{"moe_every": 2, "layers": 10, "optimizer": "nadamw", "beta2": 0.999}
Rows from block 7 of a small multi-label image tagger, named by matrix and row number. Rows with one number within an expert belong to one neuron, the router's apart. Each number is 500 + 25 x the weight over its row's rms, rounded and kept within 0 to 999. All counts start at 0. Numbers have three digits each. After the name is the row's rms in percent of the matrix's.
Before each expert's rows are labels from the 100 images, of 14976, where the router gives the expert most weight on average: "top examples" is what is common among them; "peak at" is the part of the image that holds the peak. Only what is clearly more common there than usual is listed. The data: photos of plants, animals and fungi (iNaturalist). In brackets: how many of the 100, against the usual share in percent.
# router: slot weights (model.blocks.7.mlp.router.weight, 16x256), inputs 86-171
# up: expert up (model.blocks.7.mlp.up, 16x512x256), inputs 86-171
# down: expert down (model.blocks.7.mlp.down, 16x256x512, transposed), outputs 86-171

# expert 15
top examples: phylum Arthropoda (66 vs 30.9); class Insecta (65 vs 29.2); order Lepidoptera (50 vs 13.7)
peak at: top left (70 vs 14.1)
router.15 114:506514471518479447508537518534517498561505491483538475498535506474475469484485480501481486515503446480521532497509511495503500533468499449458517511497517510502501543450452476525470504499517498534537495497488494515502525489438482511503507535500459545511554539
up.0 145:551475498518470487519498528461499603523511513548473516490526515492513525482461503466499495474416511531504556532522490480468517481499523517517519503493517520498520464496491537541524520527519514531458533491522501453527505513500497515483478484488501475495470467
down.0 151:507507526489498413492514465512517493473493484507451536515493485508549522514514496462514524475469492517471499528526475486442501475526496529496548482518482514484510447507542520463518503502520493519470487514509500450528490539541503485483483504504475485507492449
up.1 125:520486523503491519519498468409475577529501525550495491536462516524526518484489537495467495472470492533479511507492537522499492467493524516483488490496508481495509501482496525488545510524533493515482455486522458484545488495521515482470507490490502509511490482
down.1 152:498512488528526463505513497505521490492497509493478524553528469487509511480497495452466515477474498525461539519482478502469498479465532493511554478523476553503503478500555471527540527490530512509469503509505507492482481530510484465497474510533518504507494510
up.2 067:510485503522509546458432495493513484478491518497447536500503491476532525490491534534513507456511503513497529486493469511477488466515487517514476503525473507516532491535497495480553520506485537487507499496509512510441500490517486486517470465499538496540491486
down.2 050:545485496462451525538489484531503492502477471509496502472535520505481496485495551498484504519509486485502526494493514504473494524497531517469446438520491494512494519464511501504557523516510512512491507472492501484463464536487509523527476496458466450496483517
up.3 121:422509492485501476480488505506521475530478492486507520557497501461459532515532487521502481519530486460497462483486522532503500555493476509497521515522534527507488541484505484538520453507481497526478509511456485493550497488493455484498515495549466526504488466
down.3 141:499499503516531498478519499508574468446478515532515494537497529460557512509537505501491497506490482539517528493522519505493448451480512479475511453498446494521489475538529499514511486484503503479472476504483533503506520570518552495455488532530530510486490474
up.4 114:446505498463514486521505567490539474493470528479492506491484513499462514517512523535506498501518522451481487494471473550510497527500431494507536525509458524465469538511501491536470485512472537516500495522483498468547525496497485475470508490568485538477503494
down.4 113:520503502539521497472500514510558481463466541507498506523496509483511504505533523508509503472489491520485509513568500486496456448501472456488521493495440493489515461503533498494514481469525467508443456493495509490485466545535523503475492517501544511501504476
up.5 138:476513497486499533469481487506515525514494516489510531460478477517511478525485520482497496497483512515541488507506543486505490465530477499503458473472491504492500503522511509473496501511515520484475481475498483516525491482485484510500536469468487538495489478
down.5 161:484508514516494523505520488508512463474485509509482532511501537454474526484512496508484540498475486544504507471492491504478509495462506516504519503504489523525462479529539512488538500513455474521472514480519507465457401518537532432479458500505548496506485496
up.6 081:486496468506558479512507505495522521508502466498499569485469559502484587481504516543507487490507503491516487491499504502501520510523499531502495511526500490512481476489525473524549457502486493493463465490485514496510460507483493522490520503504489547486496426
down.6 080:480487520544535478476474478489548427449488518497517487545507508487543500514547492504510513490488470519523506478477492520494471464479525500496514471500487498504513479570529490496568487489477501480490515498489535547498502527497559504494455549496538513525494491
up.7 168:441521514481508498505492544529511438473516517483488468501513522487486497510479507491508516489498522489495459468509452562488502509493472512491488509512487516500514540519515490497471492508473510510559475497480507466495539482510499465479495484552493564468509470
down.7 174:481513516490535537441517513501526486488501529504528479512532495500496471537521508512502475503503512534513512507493469511509492487492431502457533482522471455497532500472533487466493473497523508470488444541508523489520494491528508502470480513532536544481513488

# expert 7
top examples: phylum Arthropoda (80 vs 30.9); class Insecta (75 vs 29.2); order Lepidoptera (32 vs 13.7)
peak at: top left (59 vs 14.1)
router.7 056:510512509472517538492484495522497468488476496526520501544479508534491505456538514506515520500486473524531508522497498502496516477506538535514446496493488496552539506544531531501490573473466485506541475488483500542511527434453491504534490500491501485492502502
up.0 098:505525499503501540522488472478517473528504496483514522520523547500486493527531498517491476499479478534551506493514515457508528531565493531506477474476489523485459483517455501524509460532532529536491535494433488498514510522520501443547512513535505507501487504
down.0 091:494518501526503513476512519501525489493490533482506492525491450468529490486476484517490514481473489512513507506479502555483521449506478477529478482482533496532518500477484439527421487499488506506465522528483535506510521475481510489448504478523503489551546543
up.1 102:526511467472480496479506500535518528542472455469509536493484511551498495499507515544493495481481461481508507507488523509526472513521466491494507500507533549471510462541437495499487475501483488497457501497458499521533472517501515475537483487472471513454477514
down.1 097:482520486499516463497482548500534516501494512501515502486505512484501527475475479522503537494537530522549519513502454517503459437523472492484533510489574508485491504495483514503516457502541544467519532516461482490487490485511491537491516470525495521515451469
up.2 094:507509513512506437512511469474533501496533524503526547511466469525501521463443470554523520505476504550504500508481511489498487535522532540480495505505487480492508475560478484489509521456459533467502496520489483499466523478528502498486478494483468502510492519
down.2 091:472484463521485461461553518518516537471545505481486437502461476530505523530477480508518491486494525550511528505495491492492463506485477482494515476495524486510522504471501500473506508483490497526450494520438471479454466480504451521484534527559460545520515524
up.3 103:495525510511499499488472481551522538473543519482500469519446478498472501558485492501505488483512531494492502477470515484498523476510534513554513524529509524487505486456528485492498516483510439516515463499435488481536458513525508522446515538457504489487504498
down.3 094:531498471488503495510505503504524483485469473516488480442503494478505489482484522492495498506478484454487474501539528509517465497476480486488499516513554478466465494527512510514501507506514497487489529522450529498498496483488499467476532465484491490517493491
up.4 125:477513548527524516507507505497508484457511533464484448499536515503509467484530497462494509500529534493490468544462453536502497513478523458509531476492467483489507476507494462479498508483520475479507545521505511478488524513504555518501546490500511515502518469
down.4 172:519493495499518464509547527494545471491512519533543501482521558429485496503530483489502487496504443489492497535503495500466506515470527462458495523498464514490474495461506506495460493475513497535513506518491520481501463559449483503458466498530480487539500502
up.5 106:492453487480494532520529477463511472521489508502454498477471512506519513486533533468491507480511488536459496517471522516479520508474472501536442496475517508477497529521520509506530493505471502542536524463533455519440470516517472476534507488518488483492478474
down.5 106:492502476519495519506494473498467521529482465494479510506498498479529483466523467492542466483472495529467540536479495485556524453493493524522488500517491531529521517540522502512545491513503493475517533496515532480530509464497504477516491521523540484494479525
up.6 095:484524492522492498474513524508500488508480498507519498477513525461497458484484442542505469491512493510442493514498471534488462482520503510507503512519484470507503534486485446479488470492528513483500511511515518559502494501466538471497524492548499509535509514
down.6 101:483499480489516498507532519533527493498540515512494491497469526451476516531495486468485507495459506484487493465479538505471477488454487461499496517507478506506489454535544455478497509467514534523504462531513481474466492492470535509527498527523484476541540489
up.7 091:522516555499489509493476474554527489457461494492507488552511489497470486451510535457472491481480479481495501454488427525457512535486471500496543504468512498509490509498510499496529492487516502491521467523522500524452497449534477521488531470472514551510515495
down.7 085:514508494484475500503518494531501442514494433514512517503493514485506497521478493509476518475464470516458489499474450488506511518497454506468486493490457493503448514477555509510501532490521508456523451470501474502493526478505542530487483541492502503506480481

# expert 12
top examples: phylum Arthropoda (98 vs 30.9); class Insecta (95 vs 29.2); order Lepidoptera (65 vs 13.7); family: Nymphalidae (26 vs 4.6)
peak at: top left (32 vs 14.1)
router.12 074:488478470569555502533540535527494476492529517495487507509458467500498541513523515509515542494485521497442482488525490496504511491490517498515470496474504516502493487506468525524532500480483487537487521493541527508475491476486469498531477476533469468525491484
up.0 077:500484479489518486501501475491554485541492463527558520442492493507469452434527472511434489482522489562545515489456474500493515503492524476501491509509537515470544520511488486505511514507524482525490488500482512528509471512448518485484472478536500510522474448
down.0 073:531498538531495497517502519496487514502488512474521503496484497497494507519509504501491506492504482540517497527551517501460503472477487468513487499462471484500516497502509504493458518451528457489517493437533480486498469471497534521454470512479510487535464499
up.1 057:572525492536470505490502474530507556555473508531511491466540486485480499498458509478474515457521533548491505480499537494493553495494457545509520516500514504521509556504483515490508523496511499488485467493512504494480465456489504535520526502493504501520509502
down.1 042:487490497465513528488540479485501468498494536475520509540516497488478487484526527516507490496507501575484520510488528490467482514487482504521484472501497489509517459503504483480477506487495499446472512520488483518462492489568469461507478521500497485485444475
up.2 057:514542481538505526449520448498501523519498448502517460464485536514528491460504554495477501487471531476530525534515523452453497512504485531476484504521527467512518533502520460482517504456500449473487523520469519501481508515513544503525501450467521514527521529
down.2 042:517482489504497512476518535498492460477491494507497480502505505486529495459464503493464503509483523517505508477521505551533525493492449543491474475490515526472500534545553493491476449516491499499490494487486469484520499491566527488506502470530523453478512500
up.3 056:453532497521496510474487522528510491498522517562519516514490465508506512485518495517447511472488485519483482467469495467487514473453512481500453529512502499479518508553528482494545520460499475479490517516486504473512531489496479490520489530503538554511513491
down.3 050:522480524494516475520508534477558505464492467523503500521478518523575456547509500519504549511495443493534532496495512516495514533477515509484527497510503463503520480512503491482497520468498471479500459498518485471519520467478534477508531485494470524489472491
up.4 076:490559502494499454470490483480507534500504465506518505520536510514503545490532511479540493529494478454480528471519524544525457484486483489537508473512523513508508501527477501494476473489519433484506457482455488466509466487485450444504526493465517526530471500
down.4 057:539498488485474508469516522507490532474521491500506490484517534508521487481519426511483509475502518512503474497499498499472543509477519557452520524517457431490484526501532495544468504495527491503486466476518493514550489549493513460528509504518466486483504511
up.5 094:491503485499483526480503483518514587466487486520517523467522548494480534510499475516476541513487497488498498543517514492493480456508538497529485508492477508540506487472503505486438495515456509475482494506472545487468485521552522472469521498469582488553491491
down.5 071:522529517497509479492521498490491499470519490511537494513497494484543514532509486480507512507515547491497501486514503500485518491459464508502494478525468482489510509482531489492538468528488464459513462525517489496569502539546493492488517510523501523560495483
up.6 104:508530470518492544482514484497505575498494522487525434479516492468516466498520479477504502529477493515510499501435510511492505460522524501450477503486505491498538494458535512461443472468540540522510487547488536466491530530501511494446548477480520560498523499
down.6 104:490521519477493466481510513501494521493506526491527494487514512488478493519478419491481451488531522471522520485562484525480526527476492513548485542533473494486499550498488470499470516454546487452537509466496455495546480506494495533523518510493479509497535518
up.7 120:491499495521517495504504441486507525471483513503501528492470460500485505509539507561445513513493511543493487465485492499508505481508517480467527520527490507534512471495502531499502522484510464497446465538517484486483477528528467521489516478466520498432492447
down.7 147:533504512511499495483505511497511506505517550495555474500523525450497497498500468505476508512510491520485539499527453520452488497463499498503486517516505489468527493434518485496461531467500492494501458481513473538479482507524512494483480530506492516538539531

# expert 13
top examples: phylum Chordata (95 vs 60.8); class Aves (94 vs 55)
peak at: top left (100 vs 14.1)
router.13 141:473495480548474504516487507490483515478502514486471546518518512526522539550493494503552494532477486495487463477495496462494500536512532493516455508487509526504506450537518535512521504543418511513463491502539460492498506518505516506531480518481467501483477519
up.0 048:550493500457465522485518530499479497502471490511510509482498502406496513464488525534542490472520495525531510520510508506547448489540459504540520504492478471502544502456509490492538486466543515460479517440505474532464484475483452500521501516480483517509525475
down.0 042:500477494535506486496497519471512476489509564541537499498498488493486489523484485497514540480512490490497454476541437497470471529476510484458497550518543508490526477508455495514499445496503526511511450475507509550453525525494493533513507497491477491534481523
up.1 146:478477476521484505482484501495499544464530530484465483505443550491491517490466488514528493496516464472489533503519488496532442439511484559519449530525457484518461496471528484552487526518480521506462469494538506526516452514538503546505518504516434519466529541
down.1 164:496518523504486509471502475525461470493510450492537495508468503481495479452492513490536521520488488544523511494523467502471501494508513515491520567505491493512493536450536480514485519446527510464539498479484537526456502447521502473495485513509495497486525516
up.2 071:514541607474474558504514493506484559516485497482502493475481485496511475526532498499507520493519478535462517520524499526459523473532458541483504484495499486484500485521520475451474526453487499501497540502522539512473500506524523472475475505510578525498481485
down.2 043:460509535528485487461540510502542463474502486500532475510518507529492498448517480481492504484537482490473507502529484479468488497481497525450541468505473456501510501470495477494480499463507468495463481472480537481513494523550442507526472489503482501533521472
up.3 041:485443542509487541471545551485516526456486502508522477499532495490506469505487483530452476511478515492511503499524523519505526500495470556498513499506524473469500537492515497493519456440497482489510528484514534512476499486489539493481516493505487467510508495
down.3 031:482494512473493531512478496521542483489506530514483499505494512498520486533463488484454470449528472516459507509466476492515477518530494485469508520512523510469499493500451497480506485467498523478481468479500482513476476483489470493483474538490540500479522481
up.4 054:510479484505522487500513539473524477556505463535503505448511487488493448456484487486528510493500511488527531502479467501546509535522541515492532492501498506467466505489476461492462519454538482494520564512491498517516521487493479529484504464477501492537531510
down.4 043:543517473538483475482537503525534459492491497483503458563518518471489499487507472508481484499483499488495516483465477538477484471508499522503469503468452519533519516470496522521457488509543489469521499515505522485466483440480486495508472480522473503502503487
up.5 046:498558485474537518491466505490523504528531501523510509466515538463483523484478531476453513508502471530522506536495484514485523492536500511512476486482517461495546527468462442532459508436562487512517493511494510492509489503473479554512478453546481489499516480
down.5 030:489461490465496550519477462528524488514509521500494527503505527519540467488500479517518453466495515504517514497469513519519537479525479482508507522493487490475481488495524516522502561523510485495540546469495560522501471475507492507520498488473509503519515520
up.6 079:533479523501553532464498505502531498469507492554534541514489514458511493480539507492466531478544504502482525482528496544482511508544505524535530493515505467501546493489515487481491444492487484496519514509483490524468480482491534485512521469519520485538496485
down.6 056:484553540465520533482493503480526527444472491504491476484488534511582533480510465535518478494486481537447515501551503491517529465525497542532444508510486542503477493564528521521499499532504497522510531515510464490528512510533531491436531511505492517486501525
up.7 164:490528497492514527488492529488517530464512557510519482483520510520481484470501488479494454509529547503503498556506470529498510513509501514510524532520458515515489496507504455530486528467521487509504559474491519526512523493546486495495514511523550540486527466
down.7 154:489531530490478522515505507495495533441493485504504547539460526514519524479489514479525532510492492550521533509515524509468544436481535505501467520515426484509480491531519490478501507501477483486512513484522536502486459507513510452441498502504480483472500511