config.toml
model = "multi-label image tagger"
image_size = 32
horizontal_flip = true
mlp_ratio = 6
shared_expert = false
patch_size = [4, 4]
beta2 = 0.999
lr_schedule = "wsd"
warmup_steps = 120
weight_decay = 0.1
Rows from block 6 of a small multi-label image tagger, named by matrix and row number. Rows with one number belong to one neuron. Each number is 128 + 32 x the weight over its row's rms, rounded and kept within 0 to 255. All counts start at 0. Numbers have three digits each.
After each neuron's rows are labels from the 100 images, of 14976, where the neuron reaches its highest value: "strongest on" is what is common among them. Only what is clearly more common there than usual is listed. The data: photos of plants, animals and fungi (iNaturalist). In brackets: how many of the 100.
# fc1: MLP up (model.blocks.6.mlp.fc1.weight, 1536x256), inputs 128-255
# fc2: MLP down (model.blocks.6.mlp.fc2.weight, 256x1536, transposed), outputs 128-255

fc1.155:165057095081153138137078098183150090109134091096183097165144155142100137153038087118154109169097086162164144092114110115124110198128098132176079185104188115167127158113144221099108177124092140151132113088090136139061074036089147108131164135133173133100094144132110128133080128169113125126094139119093118081077164122132141114129174071095186075128150144138185160156142174120128188114081
fc2.155:198101154127130134077100121169148101106120113150122179142099133094162117141094169103157111102109069159155127130173101139120165102160069150090099197154121057122098135162111081156067153085080111111163128098135079199170184172174149125070119141113107150098116118161127143122159139136133199152141170149103187139114101152100087071143106110133080166155110122094112122139054159096159115079121
strongest on: class Aves (96); phylum Chordata (96); order Passeriformes (59)

fc1.342:068085135117137073166100115107129181202193147168134150128168132151134146162061061123118072096135171137129172120105108162098129124181104104142157156150149118135132148123190141166152167103155134062147145094074132130125156105140133204125148146129155092135096090132088075112168166106113129185114121185080142106135160152137163119104124058178125109125136097124142142193108098165145165123149
fc2.342:135092166095123111123077190168143123075129114148138131088124135139163097138157107093099117158166155127204163132148103159127167117148090072127097111184141098118119105145140117155115168062125160124158147112130150204075171146058098157112116103135097111066149120137105140122129172121098165073118044095102096156119095154117149112107150100163113147139090131121132156158123182118101129120107
strongest on: phylum Chordata (97); class Aves (96); order Passeriformes (64)

fc1.188:101121138127185159123086138138183140137180095115162105150081113137146085168080144113089071140071121094096145084125155194120135088106120160152150161116118134169127184150108118108108129090142089205069054099119100103113090142107200100108189139131148129095066094117105096162184157103141174163123150089148130115125142085091158135129083150106147140130112106125071091087130109108157132113134
fc2.188:106208088118149167134090158144137131082141135130125100203158124094118125163096131133173099097151041104104046080137135186121166157100124081103146079124095127150126212158134115154159151148146145117117137159151074058117088183125125111148146113178156128171159140153144127140150135181126144137170127143108175155137129109160111139174111130068107088129114128138136140135120103157131128135162
strongest on: class Aves (88)

fc1.425:143140079134141118158105202089099227177137128135114111128153078116088183158085093153171076106147135133146154157061123149129147143138115171138142079106187126159156139133179107126123132148146133117150114115121084062126125096167131168139140119099147140061130110143174133118187134099126088092159123115134151134109129162114159125134100105140127075114164116105118159213085213178131184098145
fc2.425:197111132086166122110091150158141118121076130122161110155146101160133137169083121128113080131151160109130146141147110117089116114143094106147127112225090146159161209110164152169120144135127141111135120104087100159080140148087111152149124113149156113126070115170070074163155149144108114103099087111127168099102146166063138150116171117165105088190122144182125164212172165046097129142118
strongest on: phylum Chordata (92); class Aves (85)

fc1.511:153120127127168157063130133172133128097128123126104156207099122110155115170128195141087144194093062153127159109070119074119117146112097078115150093075172112173106109151105152114101143098125077119158145149126144140085112128167046110122185109109158150082122163123166145117115100215165171102121166095126170096097056147098106124188060119126083139103183134083094177102159131129131171138121
fc2.511:198139164133083150125114166192133116109139129195089106142127171141127128140101079096090133117125073077134132095120114073104183078097099087079094112087133101147116111146063142131132160128119132149129160083118137189152158191166109152076180121155114121111139114140184079168100160162155195119150133068079100133092126162105167142133112115130113145146115115139128114114128147074151178108170
strongest on: class Aves (99); order Anseriformes (46); family: Anatidae (46); order: Charadriiformes (34)

fc1.176:103140103167108095173201122079126119144111167133069100123097124097147093160160159148128137064122156191175103130103187139199103076148159168163116076140122173077163111144139111098109102168153117110087127120145079051143123165175093135172115115126120165129116166135167193111153097146168071143148153152125159114145114112162086162109114117087131148093114109090103134114133128138125131111130
fc2.176:147144103124162107073106159153171127136151094142163066092160140175132158144132084097139114151123126104139201168088110147084124114201098108084086121123140082138111135139189154089161136083124091049066160094152125142147167126159120177145163141085099205100058063104134080175132133117142161141137157122107076075130089191097133139142104121120139140142162111135145160171132161150139158145141
strongest on: class Aves (98); phylum Chordata (98); order Passeriformes (55)

fc1.423:109103139129115110128165048171107113115120178098123082100164093058126140144196101158138081122093149148195094123145187139169116111157141143156160169105117160178151125082161153100171167144162157128096115122106100115183109146161159127115117168142118142058138187166104095124112093086135124120109092140148140110145065103162100134063168131082104085146140096136129183195136175131089177123091
fc2.423:186133175090101203074106156176127138129130118119042097147112129114120153111087125095141115155116075107100082065170151152154183134137118074143106085071116138129128160141101098164147152093125081115150083100174133188146090156167062101129140139102164064159195165097159088116165166184090156167121178102129137137161120155161155121140143133138117138111151137155138055107154105030102122122134
strongest on: order Anseriformes (33); family: Anatidae (33); order Charadriiformes (27)

fc1.677:132089093135089083088126125215077117165136165048155171108180120121131119086161114101115113117152132121056113140174170114114102125124165099145137172076157144124086123124103121112080189119116126147118129109122146144141103068176114110052152124095110128132130091133179105157099151151118142139080120185137163141161147084163205126092126096057153159149116133118130159149194155115144149179130
fc2.677:160093148129128164111130106114159130148105108119168173132097101121174146157109121088153092185131124107180148117203127124113160179184137113166118176144157083069122076159184128054067140100096104014169147093184126176143174066138125124099096151142171145108152170109133113101155136119103142137109105124089154187153178161154075081127182119173169140165140110086120023178125207155133131055053
strongest on: phylum Arthropoda (89); class Insecta (85); order Coleoptera (30)

fc1.269:176110124129131147113135126140151123116124128158098139243098112093164152104134151144079120173149114178122142104069133079151083116126146130106130112028174098158099077131126175068116117115101084101134149142095119160090103097122072114127166117113116131069129146091141187114076068154145139108138192113142156117099082151138083098134064186146083088114172140059124132125166170117163206138118
fc2.269:139133164103137145073109136202157177090125117160130086122160127154154136133147097124095121152135094099151136129111131171108195079110105118092099052107110098174129144119102150138122153140134146162118126105161119171110146198122084136123164095140122052106100084128107106133174171087110208131140100085085154116106115158077181122103129104146095134158131130162097137156136166094121152169113
strongest on: phylum Chordata (92); class Aves (89); order Anseriformes (33); family: Anatidae (33)

fc1.754:124144115128096125124156086109044133124172145100128090115141178115130162109205098152155112129063136129154111132099090115059156132090141081171121095141123112168151091085183112096130080106148123138080142148139129107071143140145107146148118122152081113141108155150136175095158094147165117101194124142149151089115097039199112143144164133134157110085190065130140121152167101144179087118110
fc2.754:089119153122089156122178130132126196107120110096165140109120194089113071152195151151163190152134099103137146127093142115146153132099125127167134121096105106160145117125134117121145119105139114135106105154160168170116126084089079096059137095106148101146183110129118151126194156111143161115100162072198133131111111103204086121110122122134183141122087163134102127114142066106113113185104
strongest on: class Insecta (89); phylum Arthropoda (89); order Lepidoptera (64); family: Nymphalidae (38)

fc1.68:157083069093140081083073070155135099078191164111117095133137068151134149109211164137087092121132142159092147130115163119130076127134135128168056152123154144096130165139093147071043126090087102152107126093106145111146060136095131198074117110097140156088101086097153111134136113153086108063140148107194107128155119116123129131172151147108148097117133093127086146111137201151145167189131
fc2.68:081141136161084168160169150124170146141076130102104171124133129045080118151166169135165130128118132121124179126116123087144148223128165117105157144106107159101120058179152115161153121166114103129181152133120188134130128087130162097153060122125058132142204178084107089114090122096105128127121135179140161158152176126162119139105132082133103117124195118131180121134107106174106116089063
strongest on: phylum Arthropoda (70)

fc1.604:126140152141169142115120118157094067120134082099127173136140149140129087116100095087132156126181159185174080144118145136119112124118059113127089121170091136114090115133123144119084132162087155156151138096143122183136147150184041143111140118120131099163210158141151119120100091153081142130108138141123080194101137084133168087129132098111150179138145086151118115139124164064101180138136
fc2.604:171148132132138102193145116160125154134177134154157107138112087079095151142122138089114036137124065088097146127138122146176146148177144153166135175112168113168100072171098071152131159133102074132140176122110127135107114120125125153110103117136109156068104126128117091147195167111143134122156053147107138111166142137088083124090123091110105111092137091092104138132064156191169141092070
strongest on: class Aves (84)

fc1.266:117105144153109157094122088162107147062133136113121154105117134114150113144173172162100107136133131114108166145109110130139145110088158124142116163084190114166161096136149180085127168121113084128186140116123106107120182131181068068084200137108146154127083110159196184109164079066121136112126122076121154076104081158109104121197076152129073133083124108071095139215169158181134154183141
fc2.266:156127144135078195075142157131094102128130168161087137119120193183196133088114129074087138113151120159169138057128147028120138114112130127095126074076127123084120080128085136073176120145148126116188116111143081130105146153131054132105175108122168090156143123130218133142111124161125117104129145117117120159142123147096142163108141135120135145144123145091093107132131108120170167129146
strongest on: order Anseriformes (43); family: Anatidae (43)

fc1.7:057136111140116165081174101110191105156138097064101161132069137117129183142118171140131118123078115120137060106100152143164153124129096137183109172159125141114181101106109150093099121079113099161188099181136133087138101084137153110124168117115222149100130121105194132109155125098168113104156149113078156160126104136065129126150140139070148099097140088121090140088098142141167096146069
fc2.7:110104104098110115088108110173114141136126131118062145152102156039108109157145154132089149146128117146099106138141084126145147129127094148129141089067132113124114113159097128110081125091098098120157181142161159126141062110150086104181077108120075169100131164078092140165164141158114113166162104167128184123177054144121110086120048065141147153118206131157170185135125135119082141118107
strongest on: class Aves (85)

fc1.180:187067158102175109163109151147174118136115132116159111170131126062123131176129119123157077210135143156148172174097119130101090164168105117145135168145110133109079157120190122142127129157114113063093156112120115144177161121181163187129091144107170173144077094154107131139148157111124163164109126157083170074106125138110075108106099057130118087131145102108136164255074208163120089159120
fc2.180:160094155097124156132120127176140110075135148167093139130133060179177168112052129115094118036132136132133086051153129099075129119148154076083101097184161115100116157104115079100141122128147148155120130136129032186190161223091117194126178150142140109141130124107162104116146156160104121106118107133038051111135148140093158148129112166165095158141069113116146160109126125090179146063129
strongest on: phylum Chordata (97); class Aves (96); order Passeriformes (83)

fc1.485:109082108135137145097105115132146109130119128146109125117116115138123151161134120114117124184120169119120116115108185151172145148145151131122153125127107181105100177062104134144103148169115140160129160230110169147119111199104120181159087086169129158099111094134104160135186151192121136091091157160106126148114102149123152119149146117133097119085116106123102197157079092114103112117136
fc2.485:103180120140114154117127118097122108158091154116117081106136102122106114088106120141098086123171145109060099142175168129129170120159103138118188144150123150115132173180106105124127098118118131112097118138135132067122094151083138118123077143139143087143162172074086092139107089105159064135139093148104166208185193145151109194112205108105163088063082152171086094112157102105097044100136
strongest on: class Insecta (63); phylum Arthropoda (63); order Lepidoptera (42)

fc1.455:155070204091103157126111082121171184120156162130149121140077124069124145136124117120100095157117126113063083090116145128152129164089163109188116126080132165160139172118188112156108151089151091130103083113105113156162137134157160152162164080144167156090146097119142127128153120166152145117118087151161172118163091194136115099112172183103169114119147130143117115115087144160154136167112
fc2.455:079109129118164162183114149077109148112084137112140109142150142068151098107106166113108133123131098154142141136165192113176179151141107113149142117134129154115149076152154125174175111137161137102237080161114140088082109112152167105192179154187138100173131198158105148091084126075121087121117117160143176111115153105110171095088116134122090114107149179128142100199104119115159132093122
strongest on: phylum Arthropoda (80); class Insecta (77)

fc1.206:099098073220141161158180092116154172214174128134162161112093125074170115142127133126121045093121124114112111128121139125120133103143130120162168169123133145121161079169103168112143084173155130099128115150090090075094091053126125123091194141113143085126143142196110082101145192094114126160141101126097123138123161060171126185122139135118169080112169148138153083157119112112125143129117
fc2.206:140092111075145166143093149158165164086108126163091176140151116114109118145103099114068104131113151136153178088139098166134111122111143123155103129152123122046146145139109162115087167113129157063157138116079057180104143152100090150133143083138102164063126149115126104093170149182100158120127131166088107145074150129199147128118076082174172172143080085179100139162160165122097127131135
strongest on: phylum Chordata (93); class Aves (92); order Charadriiformes (40)

fc1.383:109083050122122144093141117136120151105149136148067142106126108193153144102141139175125052142145149153155159100096115192088145131161144142133124143111123150113151132108123138075155119146129114105112167156097100122095143152081078190142118139122088175079095065143110093180129109118071122128201100162102121146147073138167106121148088123115145047111120100123155129167142120153157161149150
fc2.383:093111130142095145129158112121135159159125132072076206102131148078082115132195143191123128106141118088108142074133151146165133159111174154130152153134126131140132099174108105135081105190142119140129132177127121094164095042132131122092121100101071149127206183073115118095138125093163114128140137203159102160121161082255084134102096137096153165135163121134160100067156093133130092116125
strongest on: phylum Arthropoda (80); class Insecta (76); order Odonata (62); family: Coenagrionidae (35)

fc1.483:103123108173148115125159140134126173145124177114126151097102071088090166115126130158096107099116125169097153127152140172115077059157166105138117130105138176102127166088169076043134162197095140063139073082128114083141208113187081153162147153143125146121141103104128168091182127128110129138105169129154153128108130164121158152138137136113100136085117097061125124102173177185112083129110
fc2.483:189106126106133182103048175164157119137127135099118094097104133128114155124116149122158092168111128113226203151137097129089118176207110124171119148111102118120122121148127138102104145192110148054135096094177107181114139120142128097051155159125160142158113147156100112188148161101071157119088130141107159128131225136109146101140218090121096122131088154111153096115131149125125113091099
strongest on: class Aves (86)

fc1.718:100176087194167221128147208098148110159112061150125115133083103074093107149162152095110087102115147128124166146155105192104127136095127104146171145127140098095159153121107116106177115143114115063161124097126123113083119126161091110138134170157172199133082190149179114136144126093105105098124167132128135080137126176115056147177148126109147129112154105136087092114152105133168133071155
fc2.718:118105094143108093125098135103119118113146163106068181110152125118150117128081138169114150149164140151082067130142160109128084123139213138165155142115104149092103118211104078123106144152131112137124124092127153072150099080111138119149081170077115152142126156112162127072084082149112111159112169176163118108119191086120151068132116140076111142113164158090207127095116103185152080112154
strongest on: phylum Arthropoda (78); class Insecta (77); order Lepidoptera (33)

fc1.543:106137129153091142118112084122167105094160162098083131180112068088105152138142140077095087135084096126075131106151126144140138125051153156189159148132162138122152136107076138099068161106141036101107079115098109115093095145134078109086194078075191145108130164123153188113110071179171123089120118087201145125149105066134131214162157151115179125141138088088076164153214123098165115143128
fc2.543:151111148141124184125134201125135125138084152118081104151106109027111193151177153142137062225087145117184135132167100129127137188161114132167155120107124107173117130128156102138070168189098130111164112115187091171072137046116109113095137195137154108102157145144077079107128141103098152156075082174146150154077159133129143103124164121162122136170151117155136103142116175144077136113069
strongest on: phylum Chordata (93); class Aves (92); order Passeriformes (64)